python train.py --model="encoder-decoder audio transcriber" --vocab_size=32 --encoder_arch="quartznet" --encoder_norm="batchnorm" --decoder_norm_position="pre" --epochs=36.9 --warmup_steps=450 --adamw_weight_decay_other_params=0.01
Rows from block 3 of the text decoder, named by matrix and row number. Rows with one number belong to one attention dimension. Each number is 128 + 24 x the weight over the matrix's rms, rounded and kept within 0 to 255. All counts start at 0. Numbers have three digits each.
# v: attention value (decoder.blocks.3.attn.v.weight, 128x128), inputs 64-127
# proj: attention output (decoder.blocks.3.attn.proj.weight, 128x128, transposed), outputs 64-127
v.11:157112119112126122107124113139146153165130145125125162146119112123104142079075171156129158137110133135091133165100143153127133103156131110079104132102114133097155128109146079159130112127112113
v.12:147135128106114127097112105120157123099116112097110174109129143103161155128119120134126123095070125138155146149159120167101112151141121102135160122104104129073151126159123168155093085106146096
v.13:108154100156124135110106117105137135121134170120129071111138100134101113161119136141151155142138106133138124133169143125088134127159156129091144134126119128093114089095094132088128134114104146
v.14:103134154183154168131134093124128137090122104106152154140120103133122152058107116100123116114129140119130179128146153163112070151144147182133119149135130119118120144156135130136168135145088135
v.15:154117146160138139132185181167094138130126183117112101103124147091164097127121143121135122128162120100090171119102123132133116113091146162138142113118107118126177146139153127141115121109103084
v.16:151093110169110173115130138109112102177167118133168110164125141095135129140117140146108146100111104174124117074156160151135118164108144143140125114149145099114121089139124100158123119173101099
v.17:181130074113121153151154135123129142117132100110147180102099102121126150117153119098143112099105092136137126137103154106140130094116128152153094135154111135174145099144151144097118125109119122
v.18:165191123132151122123099085144127150122131135109123145120157165098101092121136084089138091148113120111137124120085096159128172123135129142136115117121091139115110172102137132093132141120129102
v.19:176151127108155143138116126146173102112129172111165138152133123113127170148151100125093131114163105110170135109130120130141115153164135100148138131112136163150160130116133068118145112096144113
v.20:145138135107117134134134149105138115080143103148143135092127136130134128152165112145136137198143121121160147131129123113131104128145120121128118179114129131117144121151124124141145164163102125
v.21:142125067143100123121130133173104146124169102076166104130139083133093113142065130164172148131128140126117080135142103122109146150161090123163098120155119121134112161122077154146138154100101146
v.22:135156162157113142131129147101140119132124110135110121074154097131122099141104110127135143144108163089103125122092160133100137153107142161157105142120119131122132094109145150128134126074142142
v.23:096136127107151142174166099116117128138100125132130149126127085141144097112178129103130105128122088157090139120099119134135141147128158151105149108156120122074098101152119119159127105122153128
v.24:121110122089103108140117112114116138162160137143136141120130138124128133160130137122123117114141133126115119116157155130123157096161126102092144123139127088097088137145147112124120069131123131
v.25:136127137129131086118105090156117143166117141148097150108145126108124160088122100099143136131158139114170121140155160122087143133087089153123082147089139107112096130132127142127111125138166112
v.26:126116133119101132135125169102121142095117126110148120083167074146156112136144134193119139131125130155158106117125136155138115128116146116087151127156136089115082115144127144108142129123137137
v.27:133113091145127135156137104153163142107082114101137127158112137148178117151132103129121170149113134156114152143179104095080123157105120115130115161145155127095146139156120097147107166121171107
v.28:124104156111141106140104104134176118135159140107123112111084126109144108124100127121150129146119125088148098172149137089125169142177121133134122105186128111104161117119091127149128137131097125
v.29:095112107142104125171156097126145121189104138144147112105103145113159157125149092136128141148097116136099140133137147131145139153089136100066120122156130129137144137108139114098106159093117118
v.30:143098139145122119125069106184104150124092098145152114093163120125115165112112158153122177130105132156114108122105134107132098102169113147139110135130143154104135103166099136151159116139171155
v.31:094077136149140122186158136145139100121147176072103148163144141088116173089129100112167141158091078087121142172137100140121119125131128119143144152171119152092149128119148128117124164105150157
v.32:178113091174161145129103170104124119102152153148137119113097146118082159150155166159123140138183153123132110108125118157085153127119087170164121085178143117129074130090146121148110130157172113
v.33:156094123133105090150120106121143130175103072119138200138135135166104133139135116121122163139143130146111166102145177145133124160163110091077121107085163146104126130145092122093115117116113131
v.34:104109135113107160129153110089110170101092103146132162145114151146158115124065075093113151134126070087148093133135145156122120135143115144140167081164154137162132154132155059140121105115155126
v.35:157104105121132113147145164152124165109144142130172144145102131096125107119110132156126059157130091115076069097112108132147098127101125116113102136121136076114107172128108132130137118104134170
v.36:137136133152124164102172165138123105112110144113161156135159120129128125105126101136145142135103145134120123106105136141139114103084152148119152120151124140118133121138122088078152102091124155
v.37:106134135164091120127113106142149139085193113173114093083093148086120127118167129135132106104127136136157161120119161137098136131155117179135144135164127124125105139132114081100148158119122101
v.38:101097139118134160145129141124144141160123113117107152095139165139157172102145142140141142171161169118133120120126130102162078111149096148076085105101136103143144122149139142155108112167092156
v.39:116131177153117144097113135106076148088167102143169133137136092130117097108100145149125076118141144121144107162094120156147136146132089178110157138126097131101131150087107139183111079086095143
v.40:136101120121128137117118176108126139115143151118110150129113100138081108150131141126135087096108103164159080109123139138168136140120125142126129130117130147106120123150129074119143114129173081
v.41:138112135164131148137172099121068145161114112139155074145122115131125123135150131096108141185133130112117142165125108157121159111141106127099107130138064136142114121162128108155136105126155097
v.42:167073131094176132116125127108084128115126078101133118144140129160082134142098136114159150105086118168101103132132117158116120093083135165126080162126125105077103139153106166151112146163131114
v.43:148139137069123177107162116078125128165166085101105163131151132134130113179133167100088148155148145117153167102152140085077148160141127086107107170113139101150122103120076132078129104155143155
v.44:104098078105155156084132092154133144090129107124124168146136115154097111112118128106115141172136144152157104183112121149111112125140089101126098070097138161093117142090150104148183142095111157
v.45:078137154151140110094129147131149094142144130142138112134100104121163161127104122156166107126116124137121146122123113106111147114130135115140132098134156106122140070118114117113169124106150129
v.46:139114129118092145131117127100149105099128117148143153142153118110110116165163142109103085136105146165097145098146112081123129122149076116146139134117101096158123114132125136127177152120122117
v.47:133164143148131142121103136097171143075091177187146162099114095086131126129097134165130080127102145131163135155139153159110145142154164121129141122138087163197117142134164128138122134093102116
v.48:089106120127171138125128084106155165110126119138084147110129118151145135132110107103108113139108173111147132093154154109144133147167126101177142145150129127133139128134117141143126114104093157
v.49:142151112078134105102102112183106133123096124131098160119138111169127114129142163114143150202094123126106139102137110067122167116159149107120097140157131117137120126130144096124182158142110138
v.50:149149161129070083113107135148119120131150188155098134090132132157171156131110131137124128115154144147100114136095117126149152141088086137204156164133124125133158156116135143158134134174144127
v.51:134172158149117086135110159148104126130157182142139139090139132089093075164118102119119131154094154152154107136114155125164086154120148139127147103124098148103111152094141105105068098134106090
v.52:147108146141150126162086100089105152102134142150182121110150179155171156080143095092159076093150169089123115131129182103098098136123132105112137136112137148177151139154120141111076121168117141
v.53:109110122130111182142151120140125107148098095083129140096102148108122099103093093097138119132107142183161163122172143126135173163094101089123107131197082162099121153132109166090168141152138126
v.54:134135122124111149119140138110120099126118140164137125118130160120105133106131110149137155134099161122094129128109084117069121112138110123126111164102161161107168139112166100154142117107128081
v.55:129128099116130147126074118092100167160134141119153100135113114142090115137143117135117159143163115110162137163135145104154101096126130126105146081138174156138163118130106129093098155112168111
v.56:072132087065125135143099152140154139173123151118104128105135130150111104127114105095126147083157115130095115091105149132148144095145143148109098130142092122162160112123112075101127123152146136
v.57:112160147160070133140125138137090141158112133126110151145149135136124152106146160124107129100108139166125149119094125130140110118110115101126118151126122095161136084119111099132137146126127116
v.58:150138113154118140140121127142120130140123108120096120139150085146098117141109140143145143131183153140131120098132119084093109117165134108147112069085075134132129087188196096120179160149157150
v.59:124109141170116086115156096144155100144129146158150143118093159148136107121149123159131102129149150118162134121159086101165100174145085195123160115118171130099069148140130109113143102128133123
v.60:107183113076116112151138175108119101100099106155173177157119113165110111138159112130150122140105115177144127152126108100154148119137140156160101124133129141116099104099133100134098117080154129
v.61:138146103127091146104116102148144119111111119108136154128110133127159148121140086114132123167107093150161093092117131096164163100117146120168145089084127084141114142131130156135142114176151145
v.62:185098120130156125121093097124137109099150133079144149165145150153111099129155133163153112139136135055159137095137165105116139136133159104111147159116129107131152124158137117160091139116115150
v.63:083122120178139125125144160115099144122090142126119176163129130154110139107133139186117170169137124110082161098099120153152146140131137128092146123109105197119132134104134164104144086115140107
v.64:167137066108128118159169151161131109114159111141106128099122108117131160136117118106119127145089141155096119147138075085150098107100111075129135076156111101143103128106133091063123152145102113
v.65:146141158120158089110100135120109133113106140132152126149164113129131121115145124134115101117101075083144145161120170127108180153139133097091134139131101103133109123155053124104141164095118102
v.66:127173144157104113105142135149145137145069119120089103167164153173110177101111113119184125094133145127121115157086138132094167065125114160140116129117148138131132157159131112096134141122110138
v.67:108114067121187115103092162100138135148149147132136142127149172161142120143174126125082125147158096105115164107121125100160124120135129153158182172166150092128126144133119161167123101115138172
v.68:109131147115144142096184131137121118127143170142157192088118109074136172097122085149123157154117120072140123110161122101128164090101169093112141141144161095125114147145094156158117089104128121
v.69:163168152143093118097152105124096113144151130129158094146170132122107182073145134117139156095086110147147130135126122161109121117117151058162144100138140168120120109170173082102165117145145128
v.70:116099140127155104147125178108152118105090112149129135151105092149192107110108099111145131116145128133153142138159143138163096104132141117145156149171091096115116151161121167125200153111135117
v.71:154119113160120098079096101125129106145130113166111164148131128159132139128138107105142082139105130111161114149148091157135114096127105119160141138135093117157122103146111175109105146098130110
v.72:077134103152152111176141165109141120116152167109114141134123147095088086139127118115151109150136050129111129135113142142151110134146140135127081094112135148120096117126177094116170133085185149
v.73:087135156109126130142120112092163159129125090097103124146166112102172124146095099129116115132140106149172154118122126167114136088111150147133113137115174126168128131076105143107132136173121118
v.74:180133146120106081123174147132133157087107089134114094125184162165132084083121107139132209111137104118087178141134134122187161159146128113103081129162070120133099104117121148158111093094091141
v.75:115110160140113108145113152148146093131064156153076105113162142073154136125144087139121102151119102171077174115143141173116106120176105128162097106150130130107089118116115113120141149100098117
v.76:096185148110153148142105136171152110139147107141133122080158127146137087136098087116134084137157147165131152178090099167113127138131120105102116138110096153126101130091091136170129111128117082
v.77:133146151130161187141161158099109112144155117120060161163149130174107099085128114133138130168099115103149101104146140124124139173123113107138121107106143150162156182133094127122108097100095100
v.78:092136149108171169120119126128119118142107134158143120058119094103103145083112101125104102087104144092143096122098096104162150145121098123135169173132148124089128133144130113138131121114141129
v.79:140124116175118138118144123116168104084116108151137170105115114131172120113114117172122112180139141136150143145117138107082136166176147124168113107146141151134132185122154103155052143113149143
v.80:158109115074083174147125108126077118136121105118149101157102118114114138122145167100138142123079141105108127113131111142119144101091142169082173120151172114112118139135113116126156148154105159
v.81:159100164149187123172165085132090132154088130143147079099144136126117142111130088122094103098148114061146099083111101183095124109127153092084043131139120121124140159157113144163138138158121170
v.82:123088147085125157094131121085092113156118170155108094099125134119095118120120098092153141124107142141171127112110123154142093155167125123180098097142086127147071082117116096071118096137155123
v.83:148160092181126115118181128119110102121143141112153097146139165095094128128140165102119118101112143147149178094083110133138113150119144125131160138119160100132078167105140166165169061117117184
v.84:160074090124097124111122115069114132133104110132143151135124131118128155127143086140104167076094108128105127115116112113166133159122158140113128167113115150147143159115160126088129097069171182
v.85:143133151109143124129137152148137149118101105055122114135128152149146153126138091125129076104122162111160193181141156098113095171100124123135109125105111170132156152134135096147138097131087162
v.86:133133146181156086163094138182159144125146118121151083115141136126139110126068158070102172157137141072158109115152143112078135088131152126127098123105125122082124139141118117138118091152138143
v.87:135092119114125072106138087180105107143093134104117132096130100124141103148164133130095123104121134135184154144129127152126160119091166096140123082139136115129125148130117111093125124118155157
v.88:132138096078166153107161114156117137113100130136117132099111096111167129129127157142093083125161123128138134133107187159160116126144153119115110143166134151067144111140146099096114101139128110
v.89:119145090111146107177153115087103131124067124196141124137143107151137065147158126129116115080109130153133128119137104100143120127122156097120138102156142141139089127088137143103155103126130135
v.90:099109105121134125131171122125098133103174098123123130128088133131095178137151100125112153146100114107105163159118151141160108120109072116104090077117103146104114150174143139160149182141092129
v.91:124159071123116113153110115106106168151125157096148092145096137129119111150105127153133141106083120125098120132132135189103133177098079083168168106111094113107171143166123137115112150111124158
v.92:153173111112136120120135094120102153148111124143142077091112154132134124127124154136090149153143115137098139102152111124135093119108142152161146113105114155143144135129176129109147167157122124
v.93:133150115107114115124146111201167111065050115144084158083121109124129139139156097127112122094135118123151092093143096143141102111109113166116121129110125111150093156165160166152153104119119130
v.94:127135174090152139138125157137120091081103128123166134160142123130131147163122097160113135157129144094105123143186126132101114116117112136146084131134145095121179117150077114131160099115144138
v.95:157144142143131122083087128103179111096162188134107148114144114136087091149163123095182156162114084104131122157136127159152134123140120143154109151127141149106139136150112139090158176113071140
v.96:160129129150098114066141111146168121100137139132134158140137138131155148114092122146133124127096125079178152065155150145124110106095149092126097108156106128147170133106111100131142125152108125
v.97:096099133109122116117117135120108126124131154098147078144161103129135135159105142123135076123133147126168118142132121133111139104139160127143138136136137097119073122157155147118138098097100127
v.98:130129104155123144172121178134101134085104161105147108125123152097121088087139095150131152074148157135134156129128137135088141090132095107093127116139106120121138139101076173108113123149162148
v.99:177145171128125090122113136137146128085090086111180108171140118121129086140090147096142134112155074133135095121103138137142116158132126142103139136117158149136093117084097134087124107126141144
v.100:112158114185140165113138146124118173100106103124110124121126153138113085144142089167132100110170129116087142185163124147116143107109126110108137105119108144127153136147111101112132127134082115
v.101:126131116109112142134106124077143121166162100141133145153183135126128126159156106113178130130101146165103151162134133142135147141153141070124112104120124101138155135118145069131096139107097128
v.102:086113111137109137110140177127136125084098138131129138150105133109112158100129079133121138104114108145159119139101125173099131162159100138139119134112148144128092132140149120106107149121096165
v.103:153099111145162106130162139141127174144149095102122157111106118129106077075108113136113153118163162139144120152122162155115106109113108118110126137148148119178116130102141121097131135162064110
v.104:156069136092114123121114160158112156112133144083141121166136100123152144106138164173125116116139147173123131150110122149152131104106096140153154097142159130106110139087138050123141121153132123
v.105:128107160136129082153186138124114140101135152117138093151137183079109120154142094094114106171093140158156114145112115113150134176123113095108102103147151100170130120132129184103157175101115123
v.106:154131135103105091167161171131147124151113159126146125190118123071132125136091155100114101118143102134151130119113115130106140168131147123097113141134097121091150090159166139133127126119161135
v.107:125085145095167111131095115142124113134128109121125123147158113156135147122152137135153118112150149095123166155140128141095125103169121168141124113113135153121116079099147148078118156108095138
proj.11:111120156133109174163095096109141133156146092132158135125159105143126137082136098142118117140105140155070110135081143079129169162105085152134131107084147145129106176122123140109108139122119167
proj.12:119141147114134122174131138133072132110078150097139109148073107122094058147144148113108156094119106120066133152115141106100117120089144088145131143125115137162151144118138137139126156135157126
proj.13:154117134139157150102160127144158093153126041153152135133110153128132139115132101117153122144140169146153171105093146147116132133164087113157114142140094122151116123107110184196170138109099144
proj.14:131103098136150101154131162116104104196167122123117127139156156150091131203180113157106127151067129150159121138140096158108089125084146105141171101153160161130153128146163138110132143116132128
proj.15:112145148112129111145116087134120110128149121074167130187122114158106159107142152104193155203119102118171118154171143142114159101134125060130137115135146145125154113108118109132110128111143146
proj.16:144179123113127072110113121100089146141102107132149119070170097125122133088148119104114111177083147158156121151117115115136171110139173122140117149154065147146206143107116104146111135109136158
proj.17:138141172098142114173078166165114160110148097108097114161145136128177086149081116090119134127156135137104113119164115078103152107098134126134139119149185109100153174163134132141094113192112119
proj.18:143152097178115090143139150159160109138079100126087143123162092082152116133137114120151151131178108130146137105163143125097084130092125112162112114122177139161113138107148122124131115111123134
proj.19:146108140132071146118123161132120177145126118128074132163118133102141144134101163123153165134119178148104127166086137144091099128097124171145142143144149068144110133090140146112107133149106165
proj.20:115103135123129145152144087130127137159163096086089120129098130091101112109098139143110129085088119134152101136131135166121183178129115168130087123103160120160107145136068114103093099120091152
proj.21:101176163162166086143124088072086103129123152166086163138134091130119145151151127116168065101104143128095093137111119113132123118139132123131119129112153174099146140108121059111115150125147124
proj.22:141058131184144121138138094144113104141147135125161155140143189163150085147113170135114085122146104150167114132153111098153146147145140142075128132152148137129121151121112101121152077106081132
proj.23:149143129164120100116124099150121183121133110142092121121137154124135163110111141119131117106151156123154107139115118112163142136106072100197123107054156158108142150132126165136115157094089117
proj.24:163112173112110113166157115123122100097123110153149091115088090143117138147143088133171115123130129121145138106154097134127133136088126103112126164104145130105164132167132147129140166161109155
proj.25:083115183134106190138133153132111153059118113126109142104129145114156147110130100101123187156114091139103130148125148108135129119164100078101156146094092141114107098148096114085152103119100167
proj.26:113115102129102085139157118122134110157116144146151092146119140158105160094095118085125146151180100111119145122141116063134109128122107165143121145132148135162161105099139106151120118128128130
proj.27:107107174090121128148103158110123138109125162140104134115091128140119106143091104112146086123172173104129147140142106174138136113121148107133123099113153086157120157096100156083148060119124161
proj.28:166124153163123134160095154198109097120134121112182135120109156156072111105150181147151082138114133135096118090128131141133104137125141111136107120103141158119170133148137185105176111145139118
proj.29:185135130092149160135103152132127151151108146162161146114128125158125138087107172100107119097152154123146163147128141065120129118131158117152152154126166158125115132159089142117132124153145153
proj.30:144147115108103090089194122086145154140122129110122138118119145168126134127152079176111142128136124099132160089127151125107142145048140122111132110095171121153121074095119110111108146146097132
proj.31:116126109143084098171103113151106149131098168177151149094117129117148092163170115139098107150120145138135126117140112097120130076132121146138087122055168126131079080147114137151152120127118116
proj.32:133091127096156160108143124129158124093116140116134182100125125090172113100097122130146138118094116124137106123126165088146092116119119106132125075087121103137121164157135147112178142153146146
proj.33:118187087113150112145128137159119106121148184099124095114126157112172120127120126122172093141127128150140134173108089117146114164117113111180123137122160117071141146136160089154108110098105134
proj.34:092167106185130119148123116119110099142167112105098165094146128124149138124148169125126126092110155115119114133125133154140170133164114137116122137108140133142145110122095147087082180124159131
proj.35:101092142125103100118098108143150108131150097129204113118143139124150112154131086112117124120118123134182136136082130106122129129133132138137106143106131123113133110100171152142119146147177132
proj.36:146150119100122117156098128145130129113155107128154139125112140151143116120116140095155122129109119134090149126175138145145122132145124116129124152163104152116164077123157165124117116141108087
proj.37:145103082057170120149120088113109144126111146109108101141158141134153153110115111128148125124108142135070139134127114115138119144099112151137106123135115114131140124148134124145128129140149124
proj.38:124140137104154104120120112160154111113125134138123141130166117121122082143129111098132149119135104113100087135107143116115153134105105102133155149160151114121138151152134061142142143079176096
proj.39:135101129096149123133129117140166141161089137134150133087129131121119126151155077125107166109143114112137159123121153139111151126122146132109141167135114128132135101092108081092139111169117148
proj.40:140170119144111151124119117132105091107174097124130090141116138148166106120132099170141136131089083094158107130105136088163124111119154111077148124129132112122141141143085127112137094127114168
proj.41:143125145117154146158107141143154128100157145148098134098133166142160133142110170108114099128120115145146101150142107109159108117093142134135113142133152109164142135111112140138108137138140149
proj.42:145142121138128161156163173153119121182149182140140068090082129107155098125183096109154112141117129097095167138102157135127110107167127148148126086123122170139130135116103111090125117156146160
proj.43:083134135137120123135124151180180081175122150145120103139102101113158179124098090165143112134159087124109113147120073140076116116141126130117118098111139120125185145122127081173112150115152096
proj.44:147142127180102122182101133123110131140138150128131149168117141103118105138074104124134155102098133117097125119138162137120120135104126136162103141087151106139117143150097139116116118153134103
proj.45:148104132099103146169147091144112113131117123132121154122149120140084100101136103126151108138132135128148145105157118092151130127141146170167131154141126136117104163107153148150112104123140122
proj.46:116150120169145133105122096122116094180116114163098127093117138141119140090125136137123177116175138128133139139119132150125097097132118127155122151101161123119128155116098135155134156115154145
proj.47:141114175104108152122157155112089158122125132120125121130145140110151184096115135103089130083127148125105109122117126132083148173096109168112134113163115114104149138103092103164122112145145135
proj.48:139159116133122115135096128118090104126131152128143184103135111115056129112109175143115132120167094135117123122095097121126144138096145149126099108116130136127121129134120117157153181193110086
proj.49:150162135095107153143127096107125116142094136117134110150135091098144166132088136178140113109115110122132117138142123144124153122135124117126149132113129162173125148140133147125100132117119161
proj.50:075119105123148125135165121085147129104083080122135132104116126142115139113126126136145151145141143159120137129182145148116094151157131089109156110150134133123157134130102133144137171173136124
proj.51:120126112116157100123148125096151115109115084118114086155128178135110114105133149105114121105134111120120133149113077052134156126135154114159145099138127134144125107105112181126139168100136143
proj.52:126137101135078125124120116143134148126095112142122140143130139126103118130137090136138129129119179142124130121103138101108142154093133142137078101148142118137138137107120134157108118130126091
proj.53:148121121106122124119126116128147135144163132149118132129129103118147125121095163148091118129153124109078138138094173128108084108116136174115135137095120146124135088085130124168105154115083107
proj.54:136123125117138125135093127145139144152092097121116127130146105165157118112105110115101137151126076113200121112134115119173114119140111091122134132143117131134122091120091113134088144172154108
proj.55:111137129172124143139076093144141129102158131138124183168144136106102113145101111116130100130108141108112119107118133122078094100150129116132120154145104118119134167092113122129118117146109146
proj.56:138144086158148095144134101106068109132136143158146112139093140139127155120116171138157160132095142117120106138123151119103155109157186054115117116124131139121117100152147142156131154109112106
proj.57:124153150129129160099132114132116155137131110136112118156139159096142104132140113111211132087130128124094138172138109144140113119115097137106151125148112145149121119131139152134148132115120125
proj.58:138090111141107097106132120133165116126103135147159136143151148165144119165129128137125132133068114111118145117120104146177134101113161121130148168131142172127090141115110124109117098111119153
proj.59:112120144081109163143145119128161111106160132144152117128131084133087134120127152118125119093099157143083084099087101162116136098097126105114106175127121149153145167126140075136117170121148151
proj.60:144101107161133119139148140112123125141100148125144135086119108093145138124121161125110143107158146077125115137128130117127135128124151127143164145172107145116128170094161106153155153138087139
proj.61:130140146120128089108158100141087139105145105109147141096103094170103104112121110093109155139102111102132132200104115136124115138177191116097123127145126139112150127131124107129156125113149167
proj.62:145112158154144148103149111131160082142116137149128130136108183115141153131122073122109115136129111181107153131136137121137141154138115155130124121124138115100098120134120094119153135131126093
proj.63:115147150135133141125074130107127118086133113116161120095123153126106122112091118122143108130103138143126141144141135133127098118133130156158091061154139081129126098117195106156104142130127165
proj.64:103115095133135134123116114105163130145137176122145133112126160133136135149129148181122102127111091090109097102127132118115110146126119153158155081156095106125156143114121135157143094101120116
proj.65:125132136141100121112154092124136122095104109105108166115106121111149122148108130114123133130125124162108164092160141138140120166090135167104138119118132111138145138114166135138108127152113128
proj.66:151151165110113147149149151156131044126137119156133109154145113137086106126143138115120106107113138131151125150112113135130124127134146118157116076087108154131140160103126123158184112156127135
proj.67:135085093146107111106120112129127097142126113130137138070156133122146154159059072112162094122095148125112120174143118132174133117140111128119133151113113167158119118114128104150164159127125144
proj.68:131146112088115072105118120141181109159112099124069128107126142114146154125144130111141154090098147125122177137077130122109119154110086141183136136152157133112118129150179151098142120119125143
proj.69:126154171127096130112109105122093130068113120144120121129183088102131125139119105169124112114151145108153106092177119122116088129150149145129173137126135109101133112102154157114135119116085128
proj.70:117114163147104121112142164126130110171112126118129116073116145095117076144100136169125118126142124135089150147115100126133134114092133129100092143118145120126124124118110148132101185097185144
proj.71:159119119115148095110130149121136128075177106131142108129102141105120183129135117145129109106151140144099135133138097146166135152113107106118135135147173125085101089103140098121144099110130144
proj.72:160125110125136136110129110135144113138071126118122122094142132141139085150107138148122108131136119097119149162126168098141125108162082116142121129107104137137140141158177130108148141126151159
proj.73:174134169108202101122147113152112104131154140121124107128108165117139146111137125099133130124139112087127131120132145103106146172151111125130134152131144123080151161152115129152072132152146159
proj.74:120133145101133186071151127112143058096146154146141137116156144102139125103132137118135120138156155154142073114108102139122140089129137105080147131115132114145150147139140106109119130163131124
proj.75:136141149161126159112146151158147105138144107140122144157144114121135108157143116173086130132073144117111155131133129131138124126137131146086148133096182127104117092166153105122114081128103172
proj.76:096137167149113135128113165131174143095155137105129123113090104169131084132106129127106119119121100093140147144098117126099124125095124142106133143133095106126139070127117151133139128132082180
proj.77:150116150101141126115157092130137119114112131133138172133104142121148146144117130108111145109124143151135170088108112109152153103078153153147180118135098069125141114140100160151136127088148125
proj.78:143112135131138104126122166147083127151126151138095106118114099116123125175127134156089115125121108165134114158116114097142103139160124146117179120152138147094104142068125143147121160081136138
proj.79:109131143130106072146113089174154139098141111124078121148138105094146160097158111127140093156151111140118125128133149147131167089091180168091107141145070128093116165166105146111149157128142138
proj.80:132115145125160132134101116133138139102134119124126167121122115106130104103142154123106129106170113130136123145101121169124144153114095112127088130168120148137133154095143135178149104116162079
proj.81:133138115134107134159105161169115122105106162139107150148098182096125135121120132130128163099143160173154153134132139112147117142137079148121138083138073123097131109105120095139076097143111086
proj.82:176149150170104138138106114108179131118085129117120124107136111146114126126180132139136154138149165173125114156157133141135107174125075167144131153098138108127128099103120125104151152101127120
proj.83:138154111147098176078112144160109108115148169135121098106142146093139144119104119147139163146131115109132103114134111120156125130101124108172128141146156139096102143142129152131126137157128104
proj.84:114116127141108117103164161081165126115077150103120140142136093116125158126162120149166114133149114130097147124137114149136128087098113150167142126100129135097116115139100132187167118160129113
proj.85:093144154144145073084147104153145119121126088119171080127121114113149105118109174102142109120128128136143126100164140135144156111130094115126132073117174137125161135126129142161132155135112144
proj.86:122133151114166128138138096097152105110159104117068179135085128125167105093120138115133111108114132111128100177095147124181107147112121117180200108141141149146106114108160079105113162101118098
proj.87:138129160155119127125161138083130132149113155109144108161118153117106090121098149170160136087168141151113137118112111109114154133158135154105125106137173115112167135152102097128110128130146159
proj.88:079158131148142107159124115101148101156123075132134097103117167145135105130149129115146176130076122130118115121131128119153088144083156128082134146140124156115122129075081097082100124154157080
proj.89:084149124140113132127119136103160118134123128120144145147135103161152136132103111150124135135156119128088136126103165136136148126150122153177111111116147137094130144104088074101086132126159146
proj.90:122091175110139135118111153140113157127140132139144097141138161097116087097114113150143168115140101147117127135142113135105144147153111148097175124135103109124091058118107093107167133143103134
proj.91:151128085164178144159123097123108120120132092133121131144135099091137140117118124134116146121133124131137138108125154149148109117110105121121084092090097102076079122127144151112133121112138151
proj.92:138067148132150119097128128146129114137159146130123127119146090108124138077115147198139131111118140112181134164099161140113109112131114125116117154108150118110134171133093121126142117084114110
proj.93:147127154125084129133125161113160123129137120148153144158103129130161129128123108104126142155140072129170075113105117117149125122121091174139121122119154114104119149101141111118094112145139141
proj.94:129090100130118159154098132151137116126072072106113094105127149158153125144171118128106098079131143106142148116087111099153127134164139099111139116119140095127125120120131120161134148148115103
proj.95:159150139127115121134089120081120123110149136130133085118130144088129151136145129151105140111122148139119111124130121187133116113084104086135162138083119131139142141140114116128134112098194162
proj.96:123083106110152128144123152113126179143132097123128116132083075119106158069131130149114073121143142127113093123120103139174116121089133150089126124101153155158119091095152124150137151157109147
proj.97:154166138131088150117114126145146116102145156169160117140100107114098125126179126136100130105133089129107105144118160130125127138127103152113150160118119139138087157090124159126136119152140086
proj.98:121129157128099140112122107122128069120125134173134086090127110174128137123088152146150120173097090113149131150101141150105094145112185125178119121121100125118099103132144121154070131118103123
proj.99:103119102087143143156154119096146150118080160152082161113086098134073123152154121155148123164159111157055125125138095131095137152111138122135140145165138156107119160133125091179127121111106171
proj.100:139105104108139117085130147094142135114113168135103135117139135081145154116117150152154104166150135164191114139147133132136107120113105125104079133110144136150125096127118162152114181123128052
proj.101:155128150106139119160111115143101112107085120133154118144145139152124165075136147098087143109139107151096127130131133109054135141119094156156121138119132147141091135103147134132119096119130112
proj.102:124099135133101115126143140110149119125143113137107139133097133130128160120143175128179139156164150092072126105121124115130135108150103114112116145180074139137175150133160133124105100112126112
proj.103:083154109138115154139128129132100106140134158115118126135137126142142177107131180117156126135115097126039124129161083137150078147114078141126124105126103148160136114117118140151127152164088137
proj.104:070173110162094116121149106141148134126087090151146140109072171171127111140171121157170108165131101145117144108117106114117097137170119153156139135142111138108124116094135169132107126101125130
proj.105:115127123100114176132103136149122098153139106156128181138138092121170135160139134138106137140129118158147084134100081142175135089170149078135112133149108163083118202101107122118146097133066094
proj.106:149089160125123126131081168145136069153087118141090089121113113117077099139168083194182140178144115134081115146153173136151143158150118142145122112127153139089145113095111095119126153120094116
proj.107:123158119128103093086162152098136106100118112122150152061130154125150131116127128141130175124143084111135075130087118122112075166096086142127146110117140113099172124110127146186155167161078120